Rows from block 5, named by matrix and row number. Rows with one number belong to one channel. Each number is 128 + 32 x the weight over its row's rms, rounded and kept within 0 to 255. All counts start at 0. Numbers have three digits each. After the name is the row's rms in percent of the matrix's.
# convs0: first 3x3 conv (model.enc.1.2.convs.0.weight, 64x64x3x3), inputs 0-4, a 3x3 kernel for each
# convs1: second 3x3 conv (model.enc.1.2.convs.1.weight, 64x64x3x3, transposed), outputs 0-4, a 3x3 kernel for each
convs0.0 077:099122130129127128129130116128128129134128149128153129131126127147128134145128129099107120175129127168142113128128128128128128128128128
convs1.0 080:137134124129125130103128132182245096097125140058166225127097120130104131166113178128125145125131132118119118128128129128128130128128128
convs0.1 105:135135150115134106159129128129191130180127134125140101130126128135115138158125127126136122128117186148128117128128128128128128128128128
convs1.1 088:151123129158126126132128127130194159126128107127149148128133060118128117149093117135133126127128128127124126128130128128128126128130128
convs0.2 011:128128128128127125128128128219133128128140143128137125127128128126128128127132121129128128236128128128128128128128128128128128128128128
convs1.2 007:128128129128130128126129128127129122131129255129126000135125126129120127131128123128127128128128127128131130128126128129128128128128128
convs0.3 048:147115137121144086134121134113125124126214132127231118135174136158083139121110100147126131125128131141120109128128128128128128128128128
convs1.3 072:162145132118119147128099111158118124045079157128090152155218159121127113116164122130134127100117123154136131128128129125126128125129127
convs0.4 048:153137152138141130093087139165128099129127080130148143126126104123142119130138141133126127100129123134116159128128128128128128128128128
convs1.4 063:128122123147101132156143176139110132121122255162142170122136215142216158127160130043110129124116141101121129128128128126128128128127130
convs0.5 083:122123147168090133161133109170120126105158078123126081131185091066146146134116121137157092108174138130147126128128128128128128128128128
convs1.5 080:099124115168113056161113129138158095169065128103064158069143067125126109098156127147129129140134124126134127128128129129133129128129127
convs0.6 089:073128125127127129133109131255141167061128079110198001126126125135122122137169115130187122103134164127123128128128128128128128128128128
convs1.6 084:129128122133127115125133133215217120130219079185189126091022132163122127162118099150126127107127126129076115128129128133128127128120128
convs0.7 064:138154104115116118101128128255129132125129073122132115123156127082148098165110124124128125128142125117119110128128128128128128128128128
convs1.7 078:097128128128122124126105123097128131230131122128114000129128154129109130096086127110123130117008128128127127127128128128126128128128127
convs0.8 085:129126130127128137127113131127128129098122131092000221128125115135119085127128117129129128128119149142133121128128128128128128128128128
convs1.8 086:128141134138138132128108130020076146144132128127128171118147126174126102130130128124128128109128130129117116128128128128128128128127128
convs0.9 107:127124127128144138135102125104112094104128230134118139125184116199128051158101000126103126124123128134169128128128128128128128128128128
convs1.9 107:123144128126128131125127119136128092118140255069112189177107101188129129147141126122123128122126131128129113129128129128128128128128128
convs0.10 174:128130128112131165156120120124120126104098130128127128127119128108199138128194113131129136128154129130135128128128128128128128128128128
convs1.10 130:132088081096133130128128125129031126122130111132127108131045079123088086199217164132122124128150132125129129127126128127128128127128128
convs0.11 032:128123128055255128135118127128021128134125128129051130126126127125118118125126078128128128128128128139128129128128128128128128128128128
convs1.11 014:129128133128127139129127149130112131107094190126126148125127021132096129137123155122129130128090132135121126128128128128128128128128128
convs0.12 092:082158126123123135128127127129144118044128116120129083133126173122140129109135150152124129118151132139098108128128128128128128128128128
convs1.12 104:113114109105108131123112132025073128000090157117178128085138136155136137129124160115107130118115120149128128127128128127125128128128129
convs0.13 037:130123129142128127124132128127106127113128124128140102131091129125130157136131123140129130130128121127119113128128128128128128128128128
convs1.13 052:097087140136120129129131125172157133034061117180131055111122121118126124131185200111135130088128131132110114128128128129128130128129130
convs0.14 103:132127129181119128130125121125131225122123126001058255076118099116126173149133075126158129129155088138120124128128128128128128128128128
convs1.14 135:238132129127177135124133133020255196137146127039000000128073113130126105131116128113128125123138132131125130127128127128128128127128128
convs0.15 138:130121128142134138119128126105089128132000205124047123127124169128071164167169086189126134086141120133138116128128128128128128128128128
convs1.15 108:130126126128134157129127018228119125119255098105137141144121113090143104093128106139120062152135124127128117128128128128131128128129128
convs0.16 127:109126126117168130077209132128125129129124130125142127129109095120143113128126165128113149166140138124128117128128128128128128128128128
convs1.16 152:111128151129129164145104128237132000146120000115114128129132148180128131213119128131128068133132123128123128129128128124127126128129127
convs0.17 032:166131125115123125156128124127128140135130133140134145130131123128114123080131127124124127118127128117117140128128128128128128128128128
convs1.17 037:125117125133152188128134129125126166160122157131184130124153111202085123126150127126127221147127124124135102130130129126128127128128128
convs0.18 113:127108142133126128129136127129128033128090045085085050119110165136127151130130127075123135139142146120169128128128128128128128128128128
convs1.18 112:129132151144191119138101147129172215127157164126115134127121129116127118078069138136096132130127101115128141126128128127128128128124124
convs0.19 015:129127129140131130129129125134128127127129128128130127114119128123130127128128129125128131128125131129128128128128128128128128128128128
convs1.19 011:125127130128129129133129162130029127128122127126158121147125164139126122120120132129124125128125109126127127128127128128128128128128128
convs0.20 060:118131130126113040143128129122141129118135129126129114116129087113132128122127153117131127154128128130133126128128128128128128128128128
convs1.20 072:128127120128126057119112128188035069132218142030123130129127191132128117114090128125125128138138131126131134121125128128128129128132139
convs0.21 090:108096128140121169079153135162122083147139102099128152155016128145123113129074131125122124165131152125157132128128128128128128128128128
convs1.21 084:126155128128153128124128127140227131120131125111061122185102137127128128127127127127128128074159120129127127128128128128129129128128129
convs0.22 100:098164130162174124128126123108129113120235192131163135129102138127131103124131170124129129128123122125128123128128128128128128128128128
convs1.22 081:136162132125120128129121154095054076060095127142190123109155137084125074083176105100131102075196127093147132128144133139128128128127132
convs0.23 032:127127128128126144182163139128128129129130127098128159105120128073116116100132127129127135210128136129126121128128128128128128128128128
convs1.23 067:137132125135127114128113117127241124126088133191107132163132194122136147131130138129134169128129128129127128128128128129128128129128128
convs0.24 157:099149124128130130136133097127130120193140102088146082131128209173171105234133122126160128129105119132131126128128128128128128128128128
convs1.24 101:125132127123078088084119128076141118133096098177172200108125092126091096078133034129128129129130146128134182132129128128131127130127129
convs0.25 149:052150127126128125114125134096124132192128163147135125128125111141128129116143067138127022128128070101130162128128128128128128128128128
convs1.25 130:129129138138131161123082117099130164134111118121154127237132166196127165130128182131128123130127118190122131128128131122127129128125128
convs0.26 121:137076125155128129130115128128132145144133090119145071130128162128120128113154126134124149105128112130126198128128128128128128128128128
convs1.26 093:108119137137130124143138128187129224255047000099186099119132117094114153127095129125117128125122123110128136128127128128124126128125128
convs0.27 097:120124141128137153128124167107000128126147125123244138127128128075132106065194118106125142146121147102111126128128128128128128128128128
convs1.27 142:134136134129137134144169128167000131125128242079255094112127127129129107125201058127129132126128129127142115128121122128128127128128128
convs0.28 016:127131152129127240098128126128127128128127127128128129128127125121125127120126127129129131128128128159238128128128128128128128128128128
convs1.28 012:120170127131127124146135139053094105112127136124131255201135146134104128110130131134130104131130108128132139128128125129128128128128128
convs0.30 093:124128154112128137126144123128139115094138124135133116136124124064128129126142204160120121123167133118128126128128128128128128128128128
convs1.30 091:155129108192132110129127097144199164160160086128131136121000134039015144100069112129066152102122125116118124129128126128129127128128130
convs0.31 142:139138102109124113138128137164144056125127118128129164061128158162097115138130133167125141128149121144111124128128128128128128128128128
convs1.31 123:132128128131127131137115128162083255194237153093129127232122128221156130098153127121128134116095123126117127128128128126127128128125128
convs0.32 148:141148128110048128109157100129108087000146175153131121131127145160139111114126086116128133113098121136127128128128128128128128128128128
convs1.32 191:124129128126156120119127130124163116126160197132116128164131158221164169130127148128128124127128130137131136128128128128128128128127128
convs0.33 029:160129123093133117127129129124117126127123113077125129176125127129128229131133113136112114128127117128125126128128128128128128128128128
convs1.33 043:132098148110128129125129127219149127163128000137117097127128102122086152196101135140112161144128124122128127129128126128128124128128126
convs0.34 158:125128125131169129129127123180065129128125216081167122160120127131126135206128124080125172126105147075123165128128128128128128128128128
convs1.34 114:120129129138124128134129128112175147138186140255139084085054128000044117127097108207132126127142103129131124128128126122128128128126128
convs0.35 111:130132126158127128152106144128134133144128085255127127154130156121108210130126000124180151127126137128119134128128128128128128128128128
convs1.35 095:134112128130151122126089127108185123128101000000130255158136056128255178040082128123131128124130133128125118129136130125128129128128128
convs0.36 030:144131122127128127133115129131128123128128128128127133127128128128128127127128132129121128128128128129126131128128128128128128128128128
convs1.36 022:134095132127123127131140088135130139132118175128124059132158156071121130059112115129131130110128131135131125128126128128128128128128128
convs0.37 064:132098125129129121138130146106149132149138129129127129127139126128133128131129123122127129127124128129124126128128128128128128128128128
convs1.37 126:186148107132180126129133126130126153151125139127152107127127127131096127132117158126115125131128129128120115125128128128128128128127129
convs0.38 138:127126129134127127162124127099132136000234210118083216129153128143143148128127128123129106210139129138128121128128128128128128128128128
convs1.38 117:129121108129132121127121126001088128130099255124077143129117136130146130127105122154114103134135129136128133128127128124128128127128128
convs0.39 160:139128128198128120139129129128176128118129188126129162128125138054142167155123125128122126134127133132128128128128128128128128128128128
convs1.39 126:092101113127083086128113118126126129145109129115165129130116139048079000124108081138125126129129145139128153129128128129129129127128129
convs0.40 070:130141136127128128125125103128115130139139130125222129127127125110124106121169130134131125128133127202133128128128128128128128128128128
convs1.40 059:131130131130134188133133140128139124098123067129255153140128165127120126122148136124133125125141127129136108128129127130131127128128128
convs0.41 126:129159095191154114144146077139078166141133246109073131128148128255128017125113029108131127100128110129133116128128128128128128128128128
convs1.41 163:130123134095128117107129150116181168119129190079141110107128117137111111152073184141130124141125086135127130129125127132122130124129131
convs0.42 148:136131128122128119139178064112241132131132038094127094128126124048127159084138070125099129127087128131180124128128128128128128128128128
convs1.42 153:128131126128127123131131129254220117128121106165033044125101129118127146129126128127128126127122177129137125129129128128128128127131128
convs0.43 081:129145125123144128131111121129126107123018127130121129120087130128120137124081122129087123137116169128138123128128128128128128128128128
convs1.43 090:128129129127129128135130123134137095127015115255111093131128126131105135197114128128128130127134131120136125127128128128128128128128128
convs0.44 113:129138154137136127130128125192121072101132170136160132135129128126131124127141116127129127121130133121143135128128128128128128128128128
convs1.44 234:130106123130120118083122074183099126096066121123108215086122175101116128139126143125100074131129017131128109128128128128129134128128128
convs0.45 138:128129195135125127097105135128134118116138128130136132134127131127136186146147133139187127130139127153128128128128128128128128128128128
convs1.45 111:126121121124128128121127128123107146104127204174148086143129125123125129154181089127128128224132128129129135128128129128129127127129128
convs0.46 083:118129106197133120125124152191095178126118199126216117146130136099129076139137127018252128125139128181121128128128128128128128128128128
convs1.46 082:128125125126100127093129130066045038064142255125255129115124143131161106058135128132124086151128137143112143128128128128129122126126128
convs0.47 092:218206131255135247142113204122128087136118127107162108166114135097115117127124134134117121133089119139129145128128128128128128128128128
convs1.47 108:185125169148128127130102129129127132139247062136172108126139129135123128123115127128112147118105132128080134128128128128128128130128127
convs0.48 051:132157124140178127158128125094093128035123132124143128153122120123120200109127128136224102127134124168115125128128128128128128128128128
convs1.48 061:131142129125148139164139190123178080171147115102169245054126179190180103148201100146125109248149111255133128129127127126124127128125129
convs0.49 053:147107128105128180139128131121126126132084130128139128129117127131134145121144133159022123123129207127126129128128128128128128128128128
convs1.49 070:148129145126132192115112081144089130212159104144107123133144119120149239135105126173128128130137133154132126132129129126128129127128128
convs0.50 131:128113143115137105109129128173119124193111123207123128126126120126111138150062143118129089068214128148120120128128128128128128128128128
convs1.50 108:125142139133131159119126129108179076191136000115107122221174118128140207126148139126132105139124106169129125128130128124128128128128136
convs0.51 141:127120128134178134127121114130130126177132125146164141097134129171123077123129128122122157128167134128084120128128128128128128128128128
convs1.51 136:111130134126117103108128103085097075000048031123150168097118057059103066130137130132129141122162140125128124128128129128128128127127127
convs0.52 098:137130154132125142179184129133128132129127127138066036119129130127097131130103150156129126126128162130126140128128128128128128128128128
convs1.52 093:127127131117131123118125123255115076159127033181085152133190142072133166134131127107130126126128134123127128129127128128124128128125128
convs0.53 114:115167198107128072126081109079118130181083125080098124187084105108125122149052151133129133104134108141128091128128128128128128128128128
convs1.53 097:122134132136122131129126119157114134127155141143127160132151138130168188175129126129132126128124127128127121131129128129132128130128128
convs0.54 126:125148126125120159128121133218063000175117196128110133061167117176110125124096131123084131123118121139108119128128128128128128128128128
convs1.54 082:128139129118129115128122148255058160062162129142123121138127121121154126170187125125132126126124128116136117125126129128128129129118128
convs0.55 098:131130150125130127129116170127125138148125075124078107097146116127131162104119177127139142128143144200119148128128128128128128128128128
convs1.55 080:124136124097129139128132127129130118119162030128170154154146127121128099141137138130129062135221108106136101128127128127127128127129128
convs0.56 130:129125130161145145093129120128122131130255128137133117117128133131126127248163118128130128156092129129135132128128128128128128128128128
convs1.56 106:133127113130127132164127114158059104128016086127135131138093069128130160125140128135131136129154208055130137128128129128127129128128131
convs0.58 066:129159128128152123128128128128128128128255129128035128127127128128125128194152128130128128130131136113039150128128128128128128128128128
convs1.58 027:129128128128128128129128128129129126125000133128131157130128130119126130128129126129129128129000128127127128128128128128128128128128128
convs0.59 108:123125134142144119097172126136148136071140154176124206132132126144133110109153138128134129133193130108117127128128128128128128128128128
convs1.59 142:135128128128123127128127159136126131224168131127151108098104126000058077111130131125124124106137128114122123128128128128128128127127128
convs0.60 079:145129149155132131098109113128128148117126124129200125135126138134131129128147113141129131128184119171127133128128128128128128128128128
convs1.60 078:130149139134125136128133124166071128078130086130191111131110128104132129112138129145120129142191154126129126128128128128128128130128126
convs0.61 115:129133128117129128133127128072126120125011118123086155160144111130134083128136255108131129129128128131128130128128128128128128128128128
convs1.61 078:110107117128130138126124125106129129027124127156142126021110164151100131119082112127149130147141125129123149119122131128128128129128127
convs0.62 049:128152128128108128121110127133159121031127134128255126128116126121130107118138128146131118131133129129134128128128128128128128128128128
convs1.62 057:109131110128123126155129125175149126152127123129070076122119155208127133129126200132130133129126129119130129127128128127128128127129124
convs0.63 075:128152098124101147141167112094128124112123128107114158135166105147128127124119136128128113134128150036125125128128128128128128128128128
convs1.63 087:115131134134122124129135127166062128139101139101120129107127135165206123171130099134124138131128127158141048128127127128129128125128125