{"arch": "unet", "model": "image flow-matching model", "dataset": "regions of photos with short descriptions (Visual Genome)", "train_examples": 203450, "image_size": 32, "horizontal_flip": true, "conditioning": "none", "objective": "flow_matching", "cond_dim": 256, "logit_normal_time": false, "norm": "groupnorm", "hidden_act": "relu", "weight_standardization": false, "channel_attention": "eca", "widths": [64, 64, 128, 256], "blocks_per_level": 3, "scale_shift_norm": true, "dropout": 0.1, "attention": true, "upsampling": "nearest_conv", "init": "xavier_uniform", "residual_init": "scaled_by_depth", "optimizer": "soap", "beta2": 0.999, "learning_rate": 0.0016, "beta1": 0.9, "shampoo_beta": 0.999, "eps": 1e-08, "precondition_frequency": 32, "max_precond_dim": 1024, "merge_dims": true, "one_sided": false, "adamw_lr_other_params": 0.0028, "max_grad_norm": 1.0, "l1_shrink": 0.03, "ema_decay": 0.99, "max_steps": 6100, "batch_size": 128, "epochs": 3.8, "lr_schedule": "cosine", "final_lr_fraction": 0.01, "warmup_steps": 300, "weight_decay": 0.2, "adamw_weight_decay_other_params": 0.01}
Rows from block 2, named by matrix and row number. Each number is 500 + 25 x the weight over the matrix's rms, rounded and kept within 0 to 999. All counts start at 0. Numbers have three digits each.
# emb: conditioning projection (model.enc.0.2.emb.weight, 128x256), inputs 128-255
emb.11:500500500500500500500500500500500500500500500500500500358393500500500496500500500500500931500491500500500500448500500500500500500500500500500500500500550500509500500500500500500500500500500500500500500500482500500500500500500500500500500500500500500500500500500500500499500500500500500512500500500500500500500500500500500500500500500500500500500500500500500500500500500500509500500500
emb.12:500500500500500500500500500500500500500500500500500500415498500500500500500500500500500588500487500500500500306500500500500500500500500500500500500500500500585500500500500500500500500500500500500500500500500500500500500500500500500500500500500500500500500500500500500500500500500500500501500500500500500500500500500500500500500500500500500500500500500500500500500500500500500500500500
emb.13:500500500500500500500500500500500500500500500500500500494487500500500500500500500500500597500487500500500500401500497500500500500500500500500500500500501500609500500500500500500500500500500500500500500500484500500500500500500500500500500500500500500500500500500500500512500500500500500503500500500500500500500500500500500500500500500500500500500500500500500500500500500500501500500500
emb.14:500500500500500500500500500500500500500500500500500500485518500500500482500500500500500242500499500500501500368524500500500500500500500500500500500500500500354500500500495500500500500500500500500500500500502500500500500500500500500500500500500500500500500500500500500504500500500500500500500500500500500500500500500500500500500500500500500500500500500500500500500500500500500500500501
emb.15:500500500500500500500500500500500500500500500500500500405406500500500499500500500500500670500493500500500500348500500500500500500500500500500500500500500500594500500500500500500500500500500500500500500500487500500500500500500500500500500500500500500500500500500500500515500500500500500507500500500500500500500500500500500500500500500500500500500500500500500500500500500500504500500500
emb.16:500500500500500500500500500500500500500500500500500500521519500500500500500500500500500509500507500500500500387498500500500500500500500500500500500500511500591500500500500500500500500500500500500500500500500500500500500500500500500500500500500500500500500500500500500505500500500500500502500500500500500500500500500500500500500500500500500500500500500500500500500500500500500500500500
emb.17:500500500500500500500500500500500500500500500500500500500496500500500500500500500500500530500495500500500500411500500500500500500500500500500500500500500500609500500500500500500500500500500500500500500500500500500500500500500500500500500500500500500500500500500500500500500500500500500500500500500500500500500500500500500500500500500500500500500500500500500500500500500500500500500500
emb.18:500500500500500500500500500500500500500500500500500500473431500500500498500500500500500689500491500500500500409500500500500500500500500500500500500500508500515500500500500500500500500500500500500500500500485500500500500500500500500500500500500500500500500500500500500523500500500500500506500500500500500500500500500500500500500500500500500500500500500500500500500500500500500500500500
emb.19:500500500500500500500500500500500500500500500500500500509504500500500500500500500500500169500498500500400500414500500500500500500500500500500500500500500500357500500500500500500500500500500500500500500500500500500500500500500500500500500500500500500500500500500500500484500500500500500499500500500500500500500500500500500500500500500500500500500500500500500500500500500500500500500500
emb.20:500500500500500500500500500500500500500500500500500500409467500500500499500500500500500588500486500500500500311500500500500500500500500500500500500500503500703500500500500500500500500500500500500500500500479500500500500500500500500500500500500500500500500500500500500524500500500500500503500500500500500500500500500500500500500500500500500500500500500500500500500500500500501500500500
emb.21:500500500500500500500500500500500500500500500500500500500498500500500500500500500500500491500500500500500500422500500500500500500500500500500500500500500500503500500500500500500500500500500500500500500500500500500500500500500500500500500500500500500500500500500500500500500500500500500500500500500500500500500500500500500500500500500500500500500500500500500500500500500500500500500500
emb.22:500500500500500500500500500500500500500500500500500500369364500500500501500500500500500479500502500500500500508500500500500500500500500500500500500500480500428500500500500500500500500500500500500500500500500500500500500500500500500500500500500500500500500500500500500497500500500500500500500500500500500500500500500500500500500500500500500500500500500500500500500500500500500500500500
emb.23:500500500500500500500500500500500500500500500500500500429422500500500503500500500500500500500500500500500500459500500500500500500500500500500500500500500500518500500500500500500500500500500500500500500500500500500500500500500500500500500500500500500500500500500500500502500500500500500500500500500500500500500500500500500500500500500500500500500500500500500500500500498500501500500500
emb.24:500500500500500500500500500500500500500500500500500500507500500500500500500500500500500267500499500500438500492500543500500500500500500500500500500500500500499500500500500500500500500500500500500500500500500500500500500500500500500500500500500500500500500500500500500500500500500500500500500500500500500500500500500500500500500500500500500500500500500500500500500500500500500500500500
emb.25:500500500500500500500500500500500500500500500500500500489407500500500500500500500500500842500485500500500500341500535500500500500500500500500500500500500500558500500500487500500500500500500500500500500500500500500500500500500500500500500500500500500500500500501500500525500500500500500532500500500500500500500500500500500500500500500500500500500500500500500500500500500310518500500500
emb.26:500500500500500500500500500500500500500500500500500500493502500500500500500500500500500500500500500500562500505500500500500500500500500500500500500500498500583500500500500500500500500500500500500500500500500500500500500500500500500500500500500500500500500500500500500498500500500500500500500500500500500500500500500500500500500500500500500500500500500500500500500500500500500500500500
emb.27:500500500500500500500500500500500500500500500500500500464396500500500500500500500500500812500460500500500500351500500500500500500500500500500500500500501500565500500500502500500500500500500500500500500500499500500500500500500500500500500500500500500500500500505500500524500500500500500534500500500500500500500500500500500500500500500500500500500500500500500500500500500500527500500500
emb.28:500500500500500500500500500500500500500500500500500500433446500500500499500500500500500798500462500500500500368500500500500500500500500500500500500500491500768500500500500500500500500500500500500500500500431500500500500500500500500500500500500500500500500500500500500523500500500500500504500500500500500500500500500500500500500500500500500500500498500500500500500500500500501500500499
emb.29:500500500500500500500500500500500500500500500500500500499403500500500500500500500500500543500490500500500500403500500500500500500500500500500500500500502500573500500500500500500500500500500500500500500500497500500500500500500500500500500500500500500500500500500500500514500500500500500510500500500500500500500500500500500500500500500500500500500500500500500500500500500500510500500500
emb.30:500500500500500500500500500500500500500500500500500500374349500500500500500500500500500508500500500500500500382500500500500500500500500500500500500500500500628500500500500500500500500500500500500500500500500500500500500500500500500500500500500500500500500500500500500504500500500500500506500500500500500500500500500500500500500500500500500500500500500500500500500500500500503500500500
emb.31:500500500500500500500500500500500500500500500500500500463381500500500500500500500500500611500477500500500500414500500500500500500500500500500500500500500500574500500500500500500500500500500500500500500500482500500500500500500500500500500500500500500500500500500500500506500500500500500504500500500500500500500500500500500500500500500500500500500500500500500500500500500500504500500498
emb.32:500500500500500500500500500500500500500500500500500500409355500500500500500500500500500944500504500500500500380500498500500500500500500500500500500500501500782500500500500500500500500500500500500500500500489500500500500500500500500500500500500500500500500500500500500528500500500500500519500500500500500500500500500500500500500500500500500500500499500500500500500500500481468500500500
emb.33:500500500500500500500500500500500500500500500500500500467461500500500500500500500500500597500500500500500500501500493500500500500500500500500500500500500500552500500500500500500500500500500500500500500500500500500500500500500500500500500500500500500500500500500500500500500500500500500500500500500500500500500500500500500500500500500500500500500500500500500500500500500500500500500500
emb.34:500500500500500500500500500500500500500500500500500500497500500500500500500500500500500509500500500500545500406500500500500500500500500500500500500500500500474500500500500500500500500500500500500500500500500500500500500500500500500500500500500500500500500500500500500500500500500500500500500500500500500500500500500500500500500500500500500500500500500500500500500500500500500500500500
emb.35:500500500500500500500500500500500500500500500500500500486485500500500500500500500500500633500493500500500500434500481500500500500500500500500500500500510500502500500500500500500500500500500500500500500500489500500500500500500500500500500500500500500500500500500500500500500500500500500502500500500500500500500500500500500500500500500500500500500500500500500500488500500500500500500499
emb.36:500500500500500500500500500500500500500500500500500500459408500500500498500500500500500981500489500500500500341500500500500500500500500500500500500500506500621500500500500500500500500500500500500500500500497500500500500500500500500500500500500500500500500500500500500513500500500500500509500500500500500500500500500500500500500500500500500500500499500500500500500500500500502500500499
emb.37:500500500500500500500500500500500500500500500500500500523432500500500500500500500500500593500494500500500500431500500500500500500500500500500500500500504500542500500500500500500500500500500500500500500500491500500500500500500500500500500500500500500500500500500500500506500500500500500503500500500500500500500500500500500500500500500500500500500500500500500500500500500500505500500500
emb.38:500500500500500500500500500500500500500500500500500500434494500500500498500500500500500662500500500500500500286500500500500500500500500500500500500500500500613500500500500500500500500500500500500500500500500500500500500500500500500500500500500500500500500500500500500500500500500500500504500500500500500500500500500500500500500500500500500500500500500500500500500500500500501500500499
emb.39:500500500500500500500500500500500500500500500500500500494500500500500500500500500500500522500500500500548500415500500500500500500500500500500500500500500500540500500500500500500500500500500500500500500500500500500500500500500500500500500500500500500500500500500500500501500500500500500500500500500500500500500500500500500500500500500500500500500500500500500500506500500500500500500500
emb.40:500500500500500500500500500500500500500500500500500500500500500500500500500500500500500542500500500500500500439500500500500500500500500500500500500500500500488500500500500500500500500500500500500500500500500500500500500500500500500500500500500500500500500500500500500500500500500500500500500500500500500500500500500500500500500500500500500500500500500500500500500500500500500500500500
emb.41:500500500500500500500500500500500500500500500500500500615524500500500500500500500500500855500487500500500500658433537500500500513500500500500500500500533500512500500500508500500500500500500500500500500500500500500500500500500500500500500500500500500500500500500500500499500500500500500501500500500500500500500500500500500500500500500500500500500500500500500500500500500500501500500500
emb.42:500500500500500500500500500500500500500500500500500500510526500500500500500500500500500499500500500500760500515500500500500500500500500500500500500500500500500500500500500500500500500500500500500500500500500500500500500500500500500500500500500500500500500500500500500500500500500500500500500500500500500500500500500500500500500500500500500500500500500500500500500500500500500500500500
emb.43:500500500500500500500500500500500500500500500500500500500498500500500500500500500500500124500561500500501500445501498500500500500500500500500500500500481500509500500500500500500500500500500500500500500500500500500500500500500500500500500500500500500500500500500500500500417500500500500500500500500500500500500500500500500500500500500500500500500500500500500500427500500500500500500502
emb.44:500500500500500500500500500500500500500500500500500500496392500500500500500500500500500663500495500500500500389501500500500500500500500500500500500500527500499500500500500500500500500500500500500500500500500500500500500500500500500500500500500500500500500500500500500500500500500500500507500500500500500500500500500500500500500500500500500500500500500500500500495500500500509500500499
emb.45:500500500500500500500500500500500500500500500500500500416501500500500501500500500500500343500500500500471500478494500500500500500500500500500500500500503500489500500500500500500500500500500500500500500500418500500500500500500500500500500500500500500500500500500500500576500500500500500500500500500500500500500500500500500500500500500500500500500500500500500500500500500500500500500509
emb.46:500500500500500500500500500500500500500500500500500500500500500500500500500500500500500500500500500500537500457500500500500500500500500500500500500500500500498500500500500500500500500500500500500500500500500500500500500500500500500500500500500500500500500500500500500502495500500500500500500500500500500500500500500500500500500500500500500500500500500500500500500500500500500500500500
emb.47:500500500500500500500500500500500500500500500500500500490494500500500500500500500500500567500492500500499500409500500500500500500500500500500500500500500500510500500500500500500500500500500500500500500500500500500500500500500500500500500500500500500500500500500500500500500500500500500503500500500500500500500500500500500500500500500500500500500500500500500500500500500500503500500500
emb.48:500500500500500500500500500500500500500500500500500500373498500500500500500500500500500548500485500500500500430500500500500500500500500500500500500500500500519500500500500500500500500500500500500500500500500500500500500500500500500500500500500500500500500500500500500453500500500500500413500500500500500500500500500500500500500500500500500500500500500500500500500500500500459500500500
emb.49:500500500500500500500500500500500500500500500500500500490473500500500499500500500500500810500492500500500500489500500500500500538500500500500500500500508500638500500500500500500500500500500500500500500500497500500500500500500500500500500500500500500500500500500500500543500500500500500501500500500500500500500500500500500500500500500500500500500500500500500500500500500500500500500496
emb.50:500500500500500500500500500500500500500500500500500500539503500500500500500500500500500388500502500500485500715500500500500500500500500500500500500500492500470500500500500500500500500500500500500500500500506500500500500500500500500500500500500500500500500500500500500484500500500500500494500500500500500500500500500500500500500500500500500500500500500500500500500500500500495500500500
emb.51:500500500500500500500500500500500500500500500500500500488434500500500497500500500500500883500481500500500500421500479500500500500500500500500500500500505500663500500500500500500500500500500500500500500500487500500500500500500500500500500500500500500500500500500500500529500500500500500509500500500500500500500500500500500500500500500500500500500500500500500500500500500483504500500498
emb.52:500500500500500500500500500500500500500500500500500500144164500500500500500500500500500744500466500500500500169500500500500500500500500500500500500500496500605500500500517500500500500500500500500500500500506500500500500500500500500500500500500500500500500500506500500468500500500504500512500500500500500500500500500500500500500500500500500500500500500500500500500500500460510500500500
emb.53:500500500500500500500500500500500500500500500500500500377454500500500500500500500500500560500488500500500500316500500500500500500500500500500500500500500500517500500500500500500500500500500500500500500500500500500500500500500500500500500500500500500500500500500500500500500500500500500501500500500500500500500500500500500500500500500500500500500500500500500500500500500500500500500500
emb.54:500500500500500500500500500500500500500500500500500500435500500500500500500500500500500521500500500500500500452500500500500500500500500500500500500500500500537500500500500500500500500500500500500500500500541500500500500500500500500500500500500500500500500500500500500500500500500500500500500500500500500500500500500500500500500500500500500500500500500500500500500500500500500500500500
emb.55:500500500500500500500500500500500500500500500500500500405453500500500504500500500500500264500499500500501500334500500500500500500500500500500500500500499500505500500500500500500500500500500500500500500500499500500500500500500500500500500500500500500500500500500500500532500500500500500509500500500500500500500500500500500500500500500500500500500500500500500500500500500500505500500500
emb.56:500500500500500500500500500500500500500500500500500500480453500500500500500500500500500506500497500500500500423500500500500500500500500500500500500500500500517500500500500500500500500500500500500500500500500500500500500500500500500500500500500500500500500500500500500506500500500500500504500500500500500500500500500500500500500500500500500500500500500500500500500500500500503500500500
emb.57:500500500500500500500500500500500500500500500500500500500497500500500500500500500500500062500518500500485500437500500500500500500500500500500500500500478500460500500500500500500500500500500500500500500500500500500500500500500500500500500500500500500500500500500500500500500500500500500499500500500500500500500500500500500500500500500500500500500500500500500500500500500500500500500501